python train.py --model="contrastive image-text model" --dataset="photos with spoken descriptions (Open Images, Localized Narratives)" --train_examples=203450 --image_size=32 --crop_scale_min=0.5 --horizontal_flip=true --tokenizer="word" --vocab_size=4585 --loss="softmax" --embed_dim=256 --encoder_arch="vit" --encoder_norm="layernorm" --encoder_norm_position="pre" --encoder_activation="gelu" --encoder_mlp_ratio=3 --encoder_head_dim=64 --encoder_fused_qkv=false --encoder_bias="all" --encoder_qk_norm=false --encoder_parallel_block=false --encoder_inner_norm=false --encoder_patch_size=[2, 2] --encoder_layers=10 --encoder_width=160 --encoder_positions="learned" --encoder_pooling="mean" --text_encoder_causal=true --text_encoder_width=128 --text_encoder_layers=12 --text_encoder_norm="layernorm_no_bias" --text_encoder_norm_position="pre" --text_encoder_activation="gelu" --text_encoder_mlp_ratio=4 --text_encoder_head_dim=48 --text_encoder_fused_qkv=false --text_encoder_bias="none" --text_encoder_qk_norm=false --text_encoder_parallel_block=false --text_encoder_inner_norm=false --text_encoder_positions="rope" --init="kaiming_normal" --residual_init="none" --optimizer="soap" --beta2=0.95 --lr=0.0038 --beta1=0.9 --shampoo_beta=0.95 --eps=1e-08 --precondition_frequency=20 --max_precond_dim=1536 --one_sided=false --adamw_lr_other_params=0.0022 --gradient_centralization=true --steps=4800 --batch_size=128 --epochs=3.0 --lr_schedule="wsd" --decay_fraction=0.3 --final_lr_fraction=0 --warmup_steps=960 --weight_decay=0.09 --adamw_weight_decay_other_params=0
Rows from block 3 of the image encoder of a small contrastive image-text model, named by matrix and row number. Rows with one number belong to one neuron. Each number is 128 + 32 x the weight over its row's rms, rounded and kept within 0 to 255. All counts start at 0. Numbers have three digits each. After the name is the row's rms in percent of the matrix's.
After each neuron's rows are labels from the 100 images, of 14976, where the neuron reaches its highest value: "responds to" is what is common among them; "colour at peak" is the nearest of a few named colours to the mean colour under the peak. Only what is clearly more common there than usual is listed. The data: photos with spoken descriptions (Open Images, Localized Narratives). In brackets: how many of the 100.
# fc1: MLP up (encoder.blocks.3.mlp.fc1.weight, 480x160), inputs 0-53
# fc2: MLP down (encoder.blocks.3.mlp.fc2.weight, 160x480, transposed), outputs 0-53

fc1.477 102:159141097157134085100123135176144116142067093177104169186121127163169077119103139133110163107095162115134038115086151143149084090188079137151166105116145120129107
fc2.477 106:125119136151083150150143118130144096183122134115134143122119122074130155134115098161160114044112139095117111066160089131109141107098047111152153088098169162121133
responds to: text has "standing" (59); text has "people" (47); text has "holding" (40)
colour at peak: black (57)

fc1.293 117:084127161110128116157153151076120127130126084034110092152106154194095104093128134095135068113114084183145127158114131112116144118105064131142105169096153139100112
fc2.293 110:148045116107083116138150172156103142140118086147153164097111120145138046116146096145145125149110123136118106134129104159147106138137135176112134111112101158064136
responds to: text has "table" (31)
colour at peak: brown (65)

fc1.203 094:144101100180108139132080157104149140090161103159145100133145151151113106098117125130115101146128082114113115162111104101120150050122135140125092115099118098134185
fc2.203 110:099123080115154127160094125070107120143117103168123135131085017170102140079126116182126108140122158156115150132133102187139137109066086111182114169121045126119112
responds to: text has "sky" (85); text has "trees" (66); text has "buildings" (31)
colour at peak: cyan (64); white (36)

fc1.184 107:136120127167099119107143115125145060148123064113162140155120092134115125163117146140154130129100130140159085127191106143142135110137125160104084122112167118114172
fc2.184 105:154109111141111101160119132120127107103159149182157109141135156114141131148083099102076132083083130153129159104114150062095125082144132109178136220154166090176084
responds to: text has "holding" (40); text has "blue" (27)
colour at peak: black (49); blue (43)

fc1.262 105:140144092105116098127077168059160137173072114119096136094163162079136179125117148104124149109094207129093139139100121161128124173164142145110145116103097111213123
fc2.262 113:088123199117153150145164135132119135113181150101139129131173187133113116102114145131141088141130098076114082082197056104084094095133108162111121122097131146093139
responds to: text has "man" (30)
colour at peak: pink (27)

fc1.272 119:095136089154105144166114121091147150127145103098176132140158150158164091140093150140134135156147099184096109148130132157146158102140167164110144101082064158115096
fc2.272 110:144118106105201113140134078125144157154100113134152156186141090109087130135158167157153190137095186155164132081132138091117109168142108151138111179183206147127159
responds to: text has "holding" (36)
colour at peak: black (42); cyan (29)

fc1.279 084:130153099102103113082171131141136134098124112140156127131145092135107178149168193167097168094130131080112167103130099099127162141184095104175155087124097125071178
fc2.279 082:117130122118170104128141104083148107132088107108184134101086137124148096098153155139125101107162113143144136163133168182116105135111173104058157166186180173143129
responds to: text has "wearing" (38); text has "woman" (25)
colour at peak: pink (25)

fc1.277 089:103075132104165110121132120164103206162133159107094095112113061095123086142076076105123072077138139101111144177113053090181118125160105100154117115122148113114155
fc2.277 106:124101150152106113146144139093158116080140154155147164135096121159098108136050121135158130105159163063088069124108136119165121069147154125075104128127137095070113
responds to: text has "sky" (77); text has "trees" (65); text has "grass" (31); text has "plants" (26)
colour at peak: white (42)

fc1.217 113:054173138160146133105157114141102158125107139040126108177118155091144124147160104176155167146158210139117161147114143125099149137191147111097114091144104082152177
fc2.217 100:122101146136111175106096197079124137185132084159130105077159159134180119128131058151138063136076141075097108143065115122134155120145153082101183156108145131150130
responds to: text has "sky" (60); text has "trees" (58); text has "water" (43); text has "buildings" (29)
colour at peak: grey (63)

fc1.242 101:129172141159101144148114172181110152133096156158134153143116135182147140135112104089156168212145154056102073125175107108126092075139120164134101114158102101122083
fc2.242 105:095169163135120136145120121174143117164124115083127112185158139111172130052181080132118158131106092071120096081142095188136120098096158098154162130200121119073064
responds to: text has "trees" (59); text has "people" (48)
colour at peak: grey (62)

fc1.18 100:076152140115193163127088070128140138070071150064140121114135086127161116123108170164077170102118160163164126116152136080168102127144098132084117141103104133152169
fc2.18 089:109085201152127122214125148058093096117135112134112136091126119192036102137097113114119140164175147145139076187097105152117218133158085104135143132071150142181121
responds to: text has "sky" (72); text has "trees" (60); text has "grass" (29)
colour at peak: white (98)

fc1.2 106:104100122153100243123159109112139134119162145208153130180141125203130145146130099132135129158106084096188115148078092110171108128187142108147067083130131195138172
fc2.2 096:081069090166110110175117110143176155120093133079133129146120071197095164127138108139155180091153151075104142203069104152159115180125119149155123121111085092132130
responds to: text has "sky" (82); text has "trees" (55)
colour at peak: grey (61)

fc1.187 086:164156136163138123058174135122141076104139135128112132090109042109201149089071116124171140153151084137145131073080128128102088129132140159106135104153133218125128
fc2.187 082:100124144109147114144125066116104132140099192118120152144113146143141152156122182164174189114152106133127175119080103208134073077071074135118116148166093159143125
responds to: text has "flowers" (36)
colour at peak: pink (34)

fc1.472 086:144155129111172177125161139107084160125114166117120127114146106097136106108087149141211157133052146102090167191090110049092160124190163149094110136126113162138156
fc2.472 092:166110166100079102155050170107152119184111151140149119069127116138143097180128168112100199101146137166106143136088153138103126087114117136120134117081143127134144
responds to: text has "man" (33); text has "wearing" (30)
colour at peak: brown (61)

fc1.362 106:103134123138075166121168143112096167154114155115097113106160124145097142055145087151066109081102110084091147142097099088092085107136118092072096090188118137125138
fc2.362 111:115110132132149087133117178127124084135177127125207177140136164178110117119098085107097133116167134136241116132127155116107151134098169186111120090136105093111132
responds to: text has "wall" (42); text has "man" (32); text has "wearing" (32); text has "woman" (25)
colour at peak: pink (38)

fc1.80 089:163137154160120141145143163102153133118089149139141111098099125148123117124090115069147091134108144143137091187155138142118099162071115084059112072116154134134136
fc2.80 089:128121105089099109092168138170156123084104145129105119113155150122111203131114084125117132136138133139149103146110148123114211160152144095091166040121116112160124
responds to: text has "wall" (45)
colour at peak: pink (55); white (31)

fc1.331 099:135128184083159149174215193098060109110110176149087128124091112163140132096173165153136089099118143104127104117119150180103138104119094063116102179127100132137122
fc2.331 097:096140167053095150091148108100092067147132121182110097082140134135088175149116044162145160102147176125120144094139195118105095117126156187117116148143104142112149
responds to: text has "standing" (47); text has "people" (45); text has "holding" (37)
colour at peak: brown (71)

fc1.361 097:117065163153141100100163167102113145130151153089129110100128136149074173073114120098129100120109174197161128127201117093105099149111137109054160136171074078148199
fc2.361 101:064114113063103100156102133152146150167064075125121094115120074114097117192132126102094164145146167075085103102067131149162133133163136068154135150085152145131107
responds to: text has "sky" (77); text has "trees" (63); text has "buildings" (37); text has "water" (27)
colour at peak: white (44)

fc1.304 088:113199091130144099147127130141116129103126159167101102116143150081189151126120137103186146104191088148148112136118159167104135120086100150165099153127166183132111
fc2.304 097:164144208148118126116158078144136086155146149113115124118175118089192143151211146137181144072173124170139129152130150143139145132123105123075064129112105122138121
responds to: text has "grass" (25)
colour at peak: brown (71)

fc1.245 100:080082116120094156143138198122170180167071076121137120098086139118145161114088122122171105144119190143117116151113123158112202128138065131139123114119169090174138
fc2.245 116:142163144151147132161123141115082112110146147162109096119149100128124093131097141169138155138137108135136122096159121165127139093174123087123112125069047085157094
responds to: text has "sky" (79); text has "trees" (64); text has "grass" (38)
colour at peak: white (32); cyan (27)

fc1.441 119:105102163177137134141144161093117070102153120131127128191144138145162201106106127129136073094144113084172193163140161184083107115141131147166178159134157126161113
fc2.441 109:137046077151124165201103104116139124131208121109114104129064159136156131159126122155078140118153108132132146188147105165096113160136118102085176083135070022122105
responds to: text has "grass" (26)
colour at peak: brown (86)

fc1.34 106:168136138104144090104107115128201130174147103147154164128123079085127158106137130214134161094093165119112140140108143126094172124132146138095186137108122086195156
fc2.34 108:161081164141155106156139174181063111157119138112102141119123108094130162095152186126127102143147136117108160148128158125142120136171137089100135159163135136096146
responds to: text has "man" (29)
colour at peak: pink (33)

fc1.124 096:115069095163148162117152119144133181126164121147168112158132133219062178168089147095142148148051085121166082155079116176202128176122103126136152096149089182134135
fc2.124 095:115084142112155114149118126098159137087088122117153124125104192111074123132089144063238156072145088142121138135106095116199060095153166142163116102119152196130149
responds to: text has "sky" (75); text has "trees" (58)
colour at peak: grey (73)

fc1.57 105:113127120145108118020134151134108135113071140129101090161152113099106185110088163112125059137182114054166163159161159182164116116142138083159092164092133118150193
fc2.57 110:217187142162106109092092127136098143143087164141121112151128090127071112120150135165107203111171142126158144111172142160125094116144095117162150178116165162144171
responds to: text has "trees" (91); text has "people" (46)
colour at peak: brown (78)

fc1.39 110:116199139146164155096158132129163115175103124208093114107140158142196100103175060098157176184172133099082132141118108157102088106115158173121137180111103140142108
fc2.39 111:053172121135160115125080120144154140122057102106100152142104128067153102103146100059141112169134133090171084153105139161145101103125121074189108095058106125168069
responds to: text has "people" (62); text has "trees" (54); text has "road" (25)
colour at peak: grey (66)

fc1.355 082:175198074128140084137164122133125171101110114140194142122148100182077147121130146131037138077094180109142129116064118129099165127161141146138114083128129135108116
fc2.355 086:138132120136105165163116155115136057122178056172164098120137138165156120123092115147136072130140076156149166126100172127153141184128145128138165122129167188144185
responds to: text has "wearing" (45); text has "woman" (31); text has "man" (31); text has "black" (26)
colour at peak: pink (64)

fc1.455 096:145161081097158048140146147073173117177155164088106094129161105080141136140072158071140110099185033117176105139133133190127098082130083145117090111115132096106169
fc2.455 096:158088149146135121097127167156137127111109128170132139102099099167092179041190142153057134116176116157111170111066114153145066122097195109116156093083146140114102
responds to: text has "trees" (70); text has "sky" (49); text has "plants" (26)
colour at peak: black (39)

fc1.112 082:089100147099150123092109110132179128126094087090136120081122101114115180140215162153112147152127115156189129156145081110147088160154189042132109063142134093117154
fc2.112 091:127112069069131197145146076168159138108081166114099102133133170085169126135113141103100084151088137100117116131096156136122159108143175144160098174128166078163135
responds to: text has "sky" (61); text has "water" (30)
colour at peak: orange (35)

fc1.393 099:139094174187178188097102165104100108114170160074101167097135128070162162107116089081133136128164140087135128138149163185089099107105149091135194133162063083157115
fc2.393 108:130146079101135167169124178104180008092142172123086146164112055171184106118124171097147087143090186140161158155142121165094132147107123145106091090076104104101159
responds to: text has "trees" (64); text has "grass" (47); text has "road" (27); text has "ground" (25)
colour at peak: brown (69)

fc1.175 080:136149114107138141099125121111112169155123077112110144164113099142110131117089157143107110165129157099135150171149094133086066077115106124115100105148106119128074
fc2.175 087:150131134115128072123148178127101086118113165096187098116147120115113153121123102093127167129132106075099140138139154060138108155118173112058177091170092085089116
responds to: text has "man" (32); text has "wearing" (31)
colour at peak: brown (71)

fc1.320 099:105086078144170092132107141129105096127157108104137147113115087168098131137134150164123102142184128157090123114099132142138106138121110071124149158067152117102074
fc2.320 099:180124088132098098144144115102144078107150064109118149195139132129109103192112129100085094062179081155137126131171132141069156113128141120088146125134122218119153
responds to: text has "black" (39); text has "white" (39)
colour at peak: white (61)

fc1.250 102:132085151095070148148094182052102132154139087107102156165167134118051090161106155163081114155085134102142107136077053124104149077154118111103159083111108094098152
fc2.250 098:129111125139139069147146131099127092077104119156171152155136134143115134115111129126183149106122147145126104168173139122120183175016070190084115073133131168083130
responds to: text has "wall" (42); text has "woman" (32); text has "smiling" (31); text has "wearing" (30)
colour at peak: pink (35)

fc1.60 110:113126096144180103113116139197073163109150123096109181104149128132193174118126127146128129137138126085142128194187158183087111105161097171147115104127116122111150
fc2.60 100:125155131189103169136167132202122171167145103153124088104121198118150121129121141140156100199146153164082119154115138065195129127093172129103139142127149116116231
responds to: text has "grass" (42); text has "plants" (29)
colour at peak: brown (64)

fc1.416 081:170134149082106107115178128089147123098109113180133179106114072159138098160159193150154121158105088133164126119106157078166165157135130149139182126145134107105159
fc2.416 084:086094115114167131101145100137080153167124124154113149121166136101084162097156095182139110103149152054171181108119075131180103182169141138135146097124159116141125
responds to: text has "man" (37); text has "wearing" (36); text has "woman" (26)
colour at peak: pink (27)

fc1.83 106:117147122113156183159076137189127091165153100184077159060151115155089172121143187097107142134153097171182084138061086119133097134131150127137136119128102133116064
fc2.83 103:041136124106142041127142120141150165071154103077146137115146148081109162189138075170103157127129195100140131129106111128215141134122078119163093109076112183115119
responds to: text has "black" (26)
colour at peak: grey (65)

fc1.344 109:102111183060149100078131126125137102091080104094197120123115134136151077146118144155115116170134122109108130111081120123109174102163135085066148108108174126165088
fc2.344 117:105177144087125167052090129103172153172144096114115090061126164171123124114168084121105148184106143173065139111145083155196152126125145100101180088113156148166150
responds to: text has "sky" (71); text has "trees" (55); text has "water" (30)
colour at peak: white (47); pink (27)

fc1.298 095:170161123131133107133049141137156092130094123155096148120090147099140124101108076080118108116136116136100142161014160141058130125154099098076109134194096136154074
fc2.298 095:149107159088173182163167159132182126137133170146128139129152185131114145112173125114163137105075102178175201128130104127094095125145124038102148193115146088109136
responds to: text has "table" (32)
colour at peak: brown (84)

fc1.225 110:133127071162139147159121138080133071145115086110137141128098168057118116097111125132135149191097141137106131172108119170108144145083172118070109121141126125108130
fc2.225 106:083149148089083157124145109158110125138127065069077119099155212120111089137111116145152110143180095117151122104196120170082130155095136135131127085101131158147139
responds to: text has "people" (45); text has "sitting" (44); text has "table" (35); text has "chairs" (27)
colour at peak: grey (62)

fc1.219 109:121088115170102069119062174154088188154126139121062123138114078110155089135080108145114180145155094140090138130099087173099082136155168121138164148111099123163159
fc2.219 108:148066161106209146153204102114125116094126116114170105155135085187092104054152092107167138126147125189112128150151167074151132115112108121142113110097187114117136
responds to: text has "black" (32)
colour at peak: black (100)

fc1.425 110:146145149092118080047104077133139150152124127104125109114113119183182139150107158129130129130151153147147110113106166128175118060154146134123132119080135209074059
fc2.425 099:102090146113117107074173078126174131153160184112136113209176097129150097069104123083098163144117177076084081118092139196139073143076143142157119141172147152150132
responds to: text has "black" (25)
colour at peak: black (87)

fc1.133 107:150112115111139201141093143121108112108159100132110066109098129104125131104171086089164154148103113087120171173115196129132077169126153105114118130099157073085124
fc2.133 106:145082100078161165116167138143118074094151150092126090164108178133091155140126148115051121111124112165129152160136153161162177195136069143128113100106133108122097
responds to: text has "wall" (47); text has "table" (43); text has "holding" (42); text has "man" (30)
colour at peak: black (52)