{"vocab_size": 4585, "encoder_activation": "gelu", "encoder_qk_norm": false, "text_encoder_mlp_ratio": 4, "beta2": 0.95, "precondition_frequency": 20, "warmup_steps": 960}
Rows from block 9 of the text encoder of a small contrastive image-text model, named by matrix and row number. Rows with one number belong to one neuron. Each number is 200 + 30 x the weight over its row's rms, rounded and kept within 0 to 999. All counts start at 0.
After each neuron's rows are labels from the 100 texts, of 14976, where the neuron reaches its highest value: "tokens" is the input token at the peak. Only what is clearly more common there than usual is listed. The data: photos with spoken descriptions (Open Images, Localized Narratives). In brackets: how many of the 100, against the usual share in percent.
# fc1: MLP up (text_encoder.blocks.9.mlp.fc1.weight, 512x128), inputs 0-127
# fc2: MLP down (text_encoder.blocks.9.mlp.fc2.weight, 128x512, transposed), outputs 0-127

fc1.83,254,249,206,257,175,164,206,212,271,198,210,228,200,215,197,202,208,204,184,201,191,188,200,255,146,264,181,219,213,213,148,198,193,199,193,199,244,215,143,217,219,241,214,162,245,169,138,216,214,165,206,197,173,216,161,225,233,268,189,270,199,201,231,244,211,184,234,208,168,225,156,204,173,113,238,226,191,154,181,172,197,219,198,190,241,209,187,213,216,160,164,199,212,206,210,219,153,200,206,243,194,219,195,253,157,189,240,191,183,195,173,166,144,199,175,217,201,209,183,245,211,194,194,204,230,207,216,255
fc2.83,193,225,201,204,223,223,183,201,232,184,142,164,211,167,220,182,193,166,167,188,237,152,247,183,225,124,211,238,186,212,245,228,219,205,140,218,156,190,197,215,156,187,199,205,214,193,219,198,240,185,190,206,243,201,199,214,189,149,286,194,202,224,185,180,145,225,220,179,181,215,225,216,188,178,207,188,210,211,194,194,201,207,269,178,250,254,158,196,159,251,212,135,217,165,253,181,223,245,170,232,243,191,177,202,222,198,197,191,250,217,138,176,195,176,189,189,173,196,223,219,191,159,232,201,224,261,138,197
tokens: "red" (16 vs 0.1); "wall" (13 vs 0.4); "ceiling" (7 vs 0)

fc1.133,182,195,218,270,168,218,221,186,200,241,210,196,255,147,184,209,166,183,216,157,154,147,213,166,205,260,203,171,160,210,197,161,181,201,200,242,223,183,199,218,189,210,204,208,240,174,221,218,184,223,179,217,200,217,119,197,155,256,258,204,145,253,204,218,168,180,185,125,181,194,216,212,195,193,201,232,185,197,231,238,195,223,218,211,154,212,222,197,152,242,194,202,203,159,215,203,161,212,227,208,160,208,163,198,133,200,252,265,230,181,212,197,220,219,234,193,123,214,197,190,208,184,177,191,190,252,223,220
fc2.133,205,177,239,179,280,178,203,205,200,189,139,197,188,177,215,226,213,209,250,177,203,192,201,225,157,222,245,243,212,184,170,232,211,175,211,219,206,218,186,194,241,211,135,222,209,243,237,177,153,194,235,226,199,179,189,209,218,231,165,248,204,199,247,225,247,208,155,211,138,218,159,175,209,208,192,190,214,183,248,215,187,198,208,139,173,198,192,169,275,218,173,149,179,187,199,239,220,227,158,201,228,217,164,208,248,174,217,218,193,228,218,157,171,151,192,275,269,199,214,189,217,187,212,220,251,169,168,186
tokens: "green" (66 vs 0.1); "dark" (17 vs 0)

fc1.91,144,170,195,187,163,264,247,212,183,185,183,226,162,206,151,196,176,201,201,253,179,226,186,213,177,231,189,225,193,193,207,224,195,159,165,208,208,236,214,208,262,178,224,209,227,161,239,179,175,270,161,214,224,178,201,195,135,190,199,182,198,222,207,210,181,196,185,209,171,228,182,241,192,196,184,229,221,203,244,267,177,195,229,173,187,252,182,155,214,188,194,197,210,113,155,161,206,178,238,218,225,202,155,191,160,152,178,226,226,218,149,179,179,162,200,171,247,216,227,252,181,158,227,249,190,240,199,162
fc2.91,240,158,217,265,206,241,198,239,227,208,125,170,196,200,224,221,220,170,196,198,241,191,187,191,194,214,164,157,165,165,188,244,143,225,191,179,187,202,196,233,140,202,207,157,175,183,207,218,280,219,214,255,201,212,164,248,203,189,146,243,146,232,186,203,165,156,187,226,215,228,183,178,183,158,181,165,190,178,191,197,186,259,245,209,175,178,235,196,207,173,173,157,236,224,176,164,193,220,162,222,192,223,168,211,143,187,225,213,204,210,160,144,234,185,172,247,240,195,219,230,207,202,189,227,228,233,178,217
tokens: "green" (92 vs 0.1)

fc1.284,173,183,212,182,175,219,251,207,260,176,233,217,200,212,195,148,236,216,187,190,206,195,250,199,143,211,223,209,258,246,224,203,214,117,186,185,157,225,185,154,217,167,147,203,221,188,239,200,189,187,228,244,261,242,210,176,172,195,241,223,204,184,171,156,170,202,165,173,186,249,172,186,217,166,177,234,194,191,241,169,217,237,219,133,212,210,218,186,189,215,203,180,201,180,201,205,175,171,247,217,214,145,193,165,228,224,155,177,164,171,191,164,157,172,221,164,259,214,217,236,153,229,252,201,202,184,167,200
fc2.284,200,186,251,233,210,195,195,194,93,205,181,209,171,244,212,264,224,233,209,228,168,257,199,177,195,250,175,160,204,200,158,221,120,198,189,239,168,186,213,248,207,204,235,173,183,252,183,172,231,140,178,179,215,207,174,214,204,188,188,202,172,160,216,268,206,166,231,181,163,237,189,162,167,215,228,190,229,150,163,147,203,209,196,180,205,223,186,194,215,210,229,218,202,204,192,210,208,188,193,169,173,204,243,232,141,205,206,249,166,214,189,193,246,213,209,240,215,169,148,249,209,233,180,214,199,201,244,215
tokens: "green" (18 vs 0.1); "," (13 vs 3.8); "and" (10 vs 3.9); "pool" (9 vs 0)

fc1.270,245,194,247,207,214,223,144,193,191,204,229,169,192,181,211,166,140,237,218,191,217,202,182,198,201,199,160,231,230,224,231,228,178,236,207,218,209,247,205,247,218,227,233,217,168,185,225,183,201,270,177,155,249,242,193,206,246,174,207,130,275,200,217,237,143,197,150,236,236,238,195,252,207,185,216,169,208,225,208,192,219,203,202,210,256,200,190,209,187,218,201,121,224,194,212,212,180,147,221,201,161,183,202,170,238,218,210,185,181,153,182,206,233,222,176,172,205,156,215,172,209,197,232,178,242,181,277,206
fc2.270,187,205,198,238,188,213,202,174,189,181,175,246,223,169,198,172,226,211,178,216,202,154,243,199,255,234,245,230,231,169,211,229,232,190,204,139,221,220,239,196,220,272,168,210,210,248,191,207,230,135,194,190,205,237,214,214,205,199,210,216,196,166,207,203,144,163,207,160,174,189,172,192,218,194,191,235,156,204,219,174,251,158,183,202,218,235,172,222,244,154,180,186,232,179,274,156,226,174,184,224,159,191,198,223,217,179,211,230,225,162,237,191,232,241,194,225,192,222,195,156,272,219,167,239,166,242,248,139
tokens: "on" (11 vs 2.5); "<end>" (7 vs 1.7)

fc1.243,228,241,229,179,192,185,164,199,205,193,178,240,233,153,199,138,215,273,272,198,181,212,280,188,176,196,222,218,178,228,228,181,199,217,190,228,226,194,228,158,214,201,227,124,190,210,226,216,209,205,249,153,228,206,149,179,155,180,180,217,237,180,213,210,173,148,215,192,211,175,196,244,151,230,213,202,170,186,231,190,186,240,258,173,230,174,191,194,211,232,155,243,187,246,175,165,183,173,222,209,203,218,194,152,146,239,196,174,226,204,198,254,155,186,177,198,195,229,222,202,211,167,157,210,193,151,239,189
fc2.243,176,128,206,238,258,251,163,186,184,249,190,211,230,218,180,208,214,154,198,156,196,214,146,189,181,225,214,189,170,227,253,238,220,137,234,167,194,233,198,202,181,247,205,227,149,211,262,205,175,185,192,224,191,184,188,195,188,194,151,165,161,169,238,181,193,167,251,245,208,199,224,196,199,186,192,149,194,178,198,186,179,187,171,203,193,191,182,213,201,217,221,190,194,209,133,109,221,195,205,156,228,182,221,261,139,234,231,219,203,230,178,189,190,187,196,224,218,192,175,201,247,179,283,204,203,180,192,182
tokens: "green" (26 vs 0.1); "people" (17 vs 0.7); "persons" (10 vs 0.3)

fc1.45,176,196,181,208,154,205,203,221,220,170,174,189,225,208,238,165,165,241,199,157,292,196,248,177,210,178,204,201,208,223,205,193,216,189,161,182,189,247,237,178,177,217,243,121,154,214,171,241,149,164,209,272,183,228,197,214,195,224,179,169,184,241,259,201,180,219,172,165,210,134,178,201,151,143,218,171,185,196,223,217,234,215,167,201,175,202,188,162,181,209,171,218,193,209,199,231,181,170,209,233,257,169,208,214,206,181,190,214,223,242,224,207,150,160,228,153,195,230,196,183,211,275,200,183,155,229,200,191
fc2.45,149,261,176,229,178,184,206,210,172,169,261,189,244,207,221,201,184,205,197,159,198,192,185,191,202,217,226,215,244,165,163,163,137,160,197,204,159,161,183,173,171,164,183,221,230,211,242,203,224,213,192,251,171,165,238,214,157,239,193,192,158,249,240,202,187,204,180,196,183,178,208,179,203,247,187,191,187,216,184,218,160,238,210,121,189,216,168,245,158,191,227,220,127,152,164,233,185,215,236,207,222,213,265,181,248,211,221,164,164,244,217,168,186,211,182,241,253,236,182,192,194,222,197,172,187,162,209,176
tokens: "on" (21 vs 2.5); "black" (17 vs 0.3); "and" (11 vs 3.9); "," (8 vs 3.8)

fc1.300,196,227,181,177,213,198,164,253,241,185,202,179,206,210,202,215,159,156,271,206,159,213,240,204,211,214,204,218,195,190,242,218,161,160,234,227,171,191,202,154,169,199,229,186,192,188,146,217,193,162,179,189,225,221,205,168,250,228,148,262,196,198,184,206,216,164,188,143,174,200,206,175,211,139,231,185,191,157,203,209,216,221,207,171,168,147,191,223,253,149,201,191,254,196,198,159,241,202,154,202,190,237,177,173,184,154,214,140,158,247,239,238,226,168,178,207,219,235,198,247,206,185,128,165,240,218,193,209
fc2.300,174,195,207,220,191,265,209,205,201,224,262,235,205,193,197,254,164,194,221,232,153,191,210,188,209,194,220,243,170,155,209,235,240,215,200,208,162,146,199,188,260,210,216,202,249,256,212,213,174,213,189,215,167,227,198,169,224,199,184,223,242,198,217,187,154,151,278,171,207,137,171,219,188,243,221,144,187,281,166,234,213,211,243,205,210,177,220,223,212,196,195,214,153,172,193,219,222,198,195,222,140,194,253,195,183,246,234,200,211,197,163,235,192,143,194,176,192,216,189,229,153,223,208,143,169,207,223,204
tokens: "red" (12 vs 0.1); "color" (10 vs 0.5); "see" (7 vs 3.4); "back" (7 vs 0.1)

fc1.386,188,157,185,225,225,143,219,151,218,158,225,209,238,225,141,234,238,225,169,189,205,185,209,230,212,162,187,197,157,180,201,176,172,200,148,173,242,215,204,216,192,197,192,189,209,259,258,204,194,183,170,177,165,208,195,199,195,209,104,204,217,236,179,192,151,190,203,245,225,216,198,225,165,192,164,232,193,171,227,235,139,182,171,199,219,159,214,150,180,216,143,248,188,181,172,176,227,182,209,280,178,200,191,205,194,258,223,212,188,218,214,171,161,189,172,174,186,157,205,208,223,230,162,152,191,144,235,220
fc2.386,156,220,245,195,188,243,200,218,194,249,196,200,243,206,260,200,173,202,224,204,166,227,137,195,160,266,185,226,190,233,208,233,198,184,199,266,197,167,191,152,199,113,215,217,206,209,213,165,169,259,180,177,200,179,181,168,190,187,202,190,195,180,204,199,186,224,161,172,240,141,186,221,194,196,199,163,200,171,179,209,160,208,190,182,224,206,214,194,292,186,235,205,192,245,163,180,184,225,185,219,240,237,198,227,218,219,236,228,162,179,186,240,199,187,161,128,193,164,164,208,180,197,191,224,155,206,206,122
tokens: "red" (56 vs 0.1); "dark" (7 vs 0)

fc1.271,165,203,228,195,172,202,235,208,199,191,182,194,175,198,163,233,148,215,162,225,181,166,182,219,210,155,220,269,173,198,227,203,259,201,219,195,231,232,237,176,186,161,174,151,157,225,236,197,216,229,196,189,169,287,195,185,218,164,188,181,235,193,207,239,193,192,170,221,162,190,211,241,220,191,227,151,154,204,210,248,243,187,278,172,175,191,229,256,204,178,189,154,182,193,168,173,206,208,226,171,168,210,223,208,212,170,192,214,209,168,183,196,238,177,254,220,154,246,179,182,208,166,185,147,211,142,219,132
fc2.271,159,160,203,211,198,148,179,195,206,168,151,185,207,257,234,173,249,164,269,213,151,192,181,217,233,252,204,166,247,202,231,181,142,209,199,166,223,207,209,178,242,194,239,198,181,152,213,213,161,199,255,228,169,219,178,207,208,205,158,227,172,149,204,178,197,236,174,222,153,194,220,227,194,224,241,195,254,193,190,141,207,248,258,169,251,215,237,201,162,197,239,194,172,222,189,278,190,204,180,173,202,177,205,189,240,180,177,200,174,255,204,187,205,210,202,207,233,236,200,223,239,242,184,209,181,207,214,152
tokens: "on" (18 vs 2.5); "people" (12 vs 0.7); "are" (9 vs 2.1); "projector" (7 vs 0)

fc1.392,201,226,254,256,222,211,214,204,206,248,133,199,193,182,185,175,205,261,235,173,175,255,203,212,174,195,173,262,211,197,242,255,221,218,202,210,247,197,212,140,220,233,221,193,179,130,175,124,205,200,192,164,251,173,226,216,222,200,195,234,222,213,234,227,123,162,187,240,246,194,200,209,254,225,193,189,251,203,198,222,212,208,211,193,199,148,254,170,161,187,161,176,192,214,192,179,207,192,256,213,217,202,195,188,161,228,255,190,228,216,178,208,195,177,167,203,255,220,230,226,207,189,181,206,169,203,213,224
fc2.392,188,197,270,210,239,169,209,191,201,188,217,183,176,239,147,189,180,168,183,161,229,214,202,203,217,232,213,155,186,150,185,248,216,162,174,189,205,184,267,154,145,195,217,218,191,164,231,141,214,249,184,188,240,170,170,168,126,212,188,192,184,181,202,268,213,197,276,193,200,234,188,236,226,140,179,206,223,181,256,156,177,219,245,171,206,199,200,211,214,240,257,185,200,226,208,166,197,187,225,238,228,194,202,200,198,200,207,187,167,214,135,143,187,208,203,212,194,212,221,219,189,226,236,231,164,179,249,197
tokens: "green" (78 vs 0.1); "white" (15 vs 0.3)

fc1.471,184,203,204,198,187,209,202,176,220,226,212,201,241,228,217,169,210,193,220,182,239,218,256,245,157,248,210,155,201,194,166,159,121,152,231,180,180,202,182,180,199,206,191,183,212,177,210,173,203,180,214,149,223,173,182,148,196,169,159,186,172,257,246,203,169,175,167,225,238,213,165,262,271,196,194,267,149,147,208,189,139,165,214,161,197,217,215,190,204,193,188,176,184,178,173,230,252,146,209,204,192,193,148,196,162,171,220,179,224,250,132,225,165,202,203,177,186,247,231,216,202,208,226,185,195,205,214,174
fc2.471,262,173,239,227,211,201,232,218,196,192,157,260,171,215,198,172,177,189,193,224,280,213,199,202,203,217,164,184,206,173,199,267,218,203,189,230,234,203,198,185,166,192,171,197,144,193,199,213,221,183,176,195,174,155,127,223,146,171,187,204,120,208,187,252,155,217,221,205,199,254,198,200,183,191,215,172,221,210,216,175,178,231,207,185,191,143,130,171,217,245,262,203,174,226,211,150,238,187,214,252,146,234,211,217,151,141,201,211,189,205,192,214,198,194,175,195,180,232,200,184,166,195,196,225,179,224,160,163
tokens: "green" (33 vs 0.1); "red" (27 vs 0.1); "<end>" (7 vs 1.7)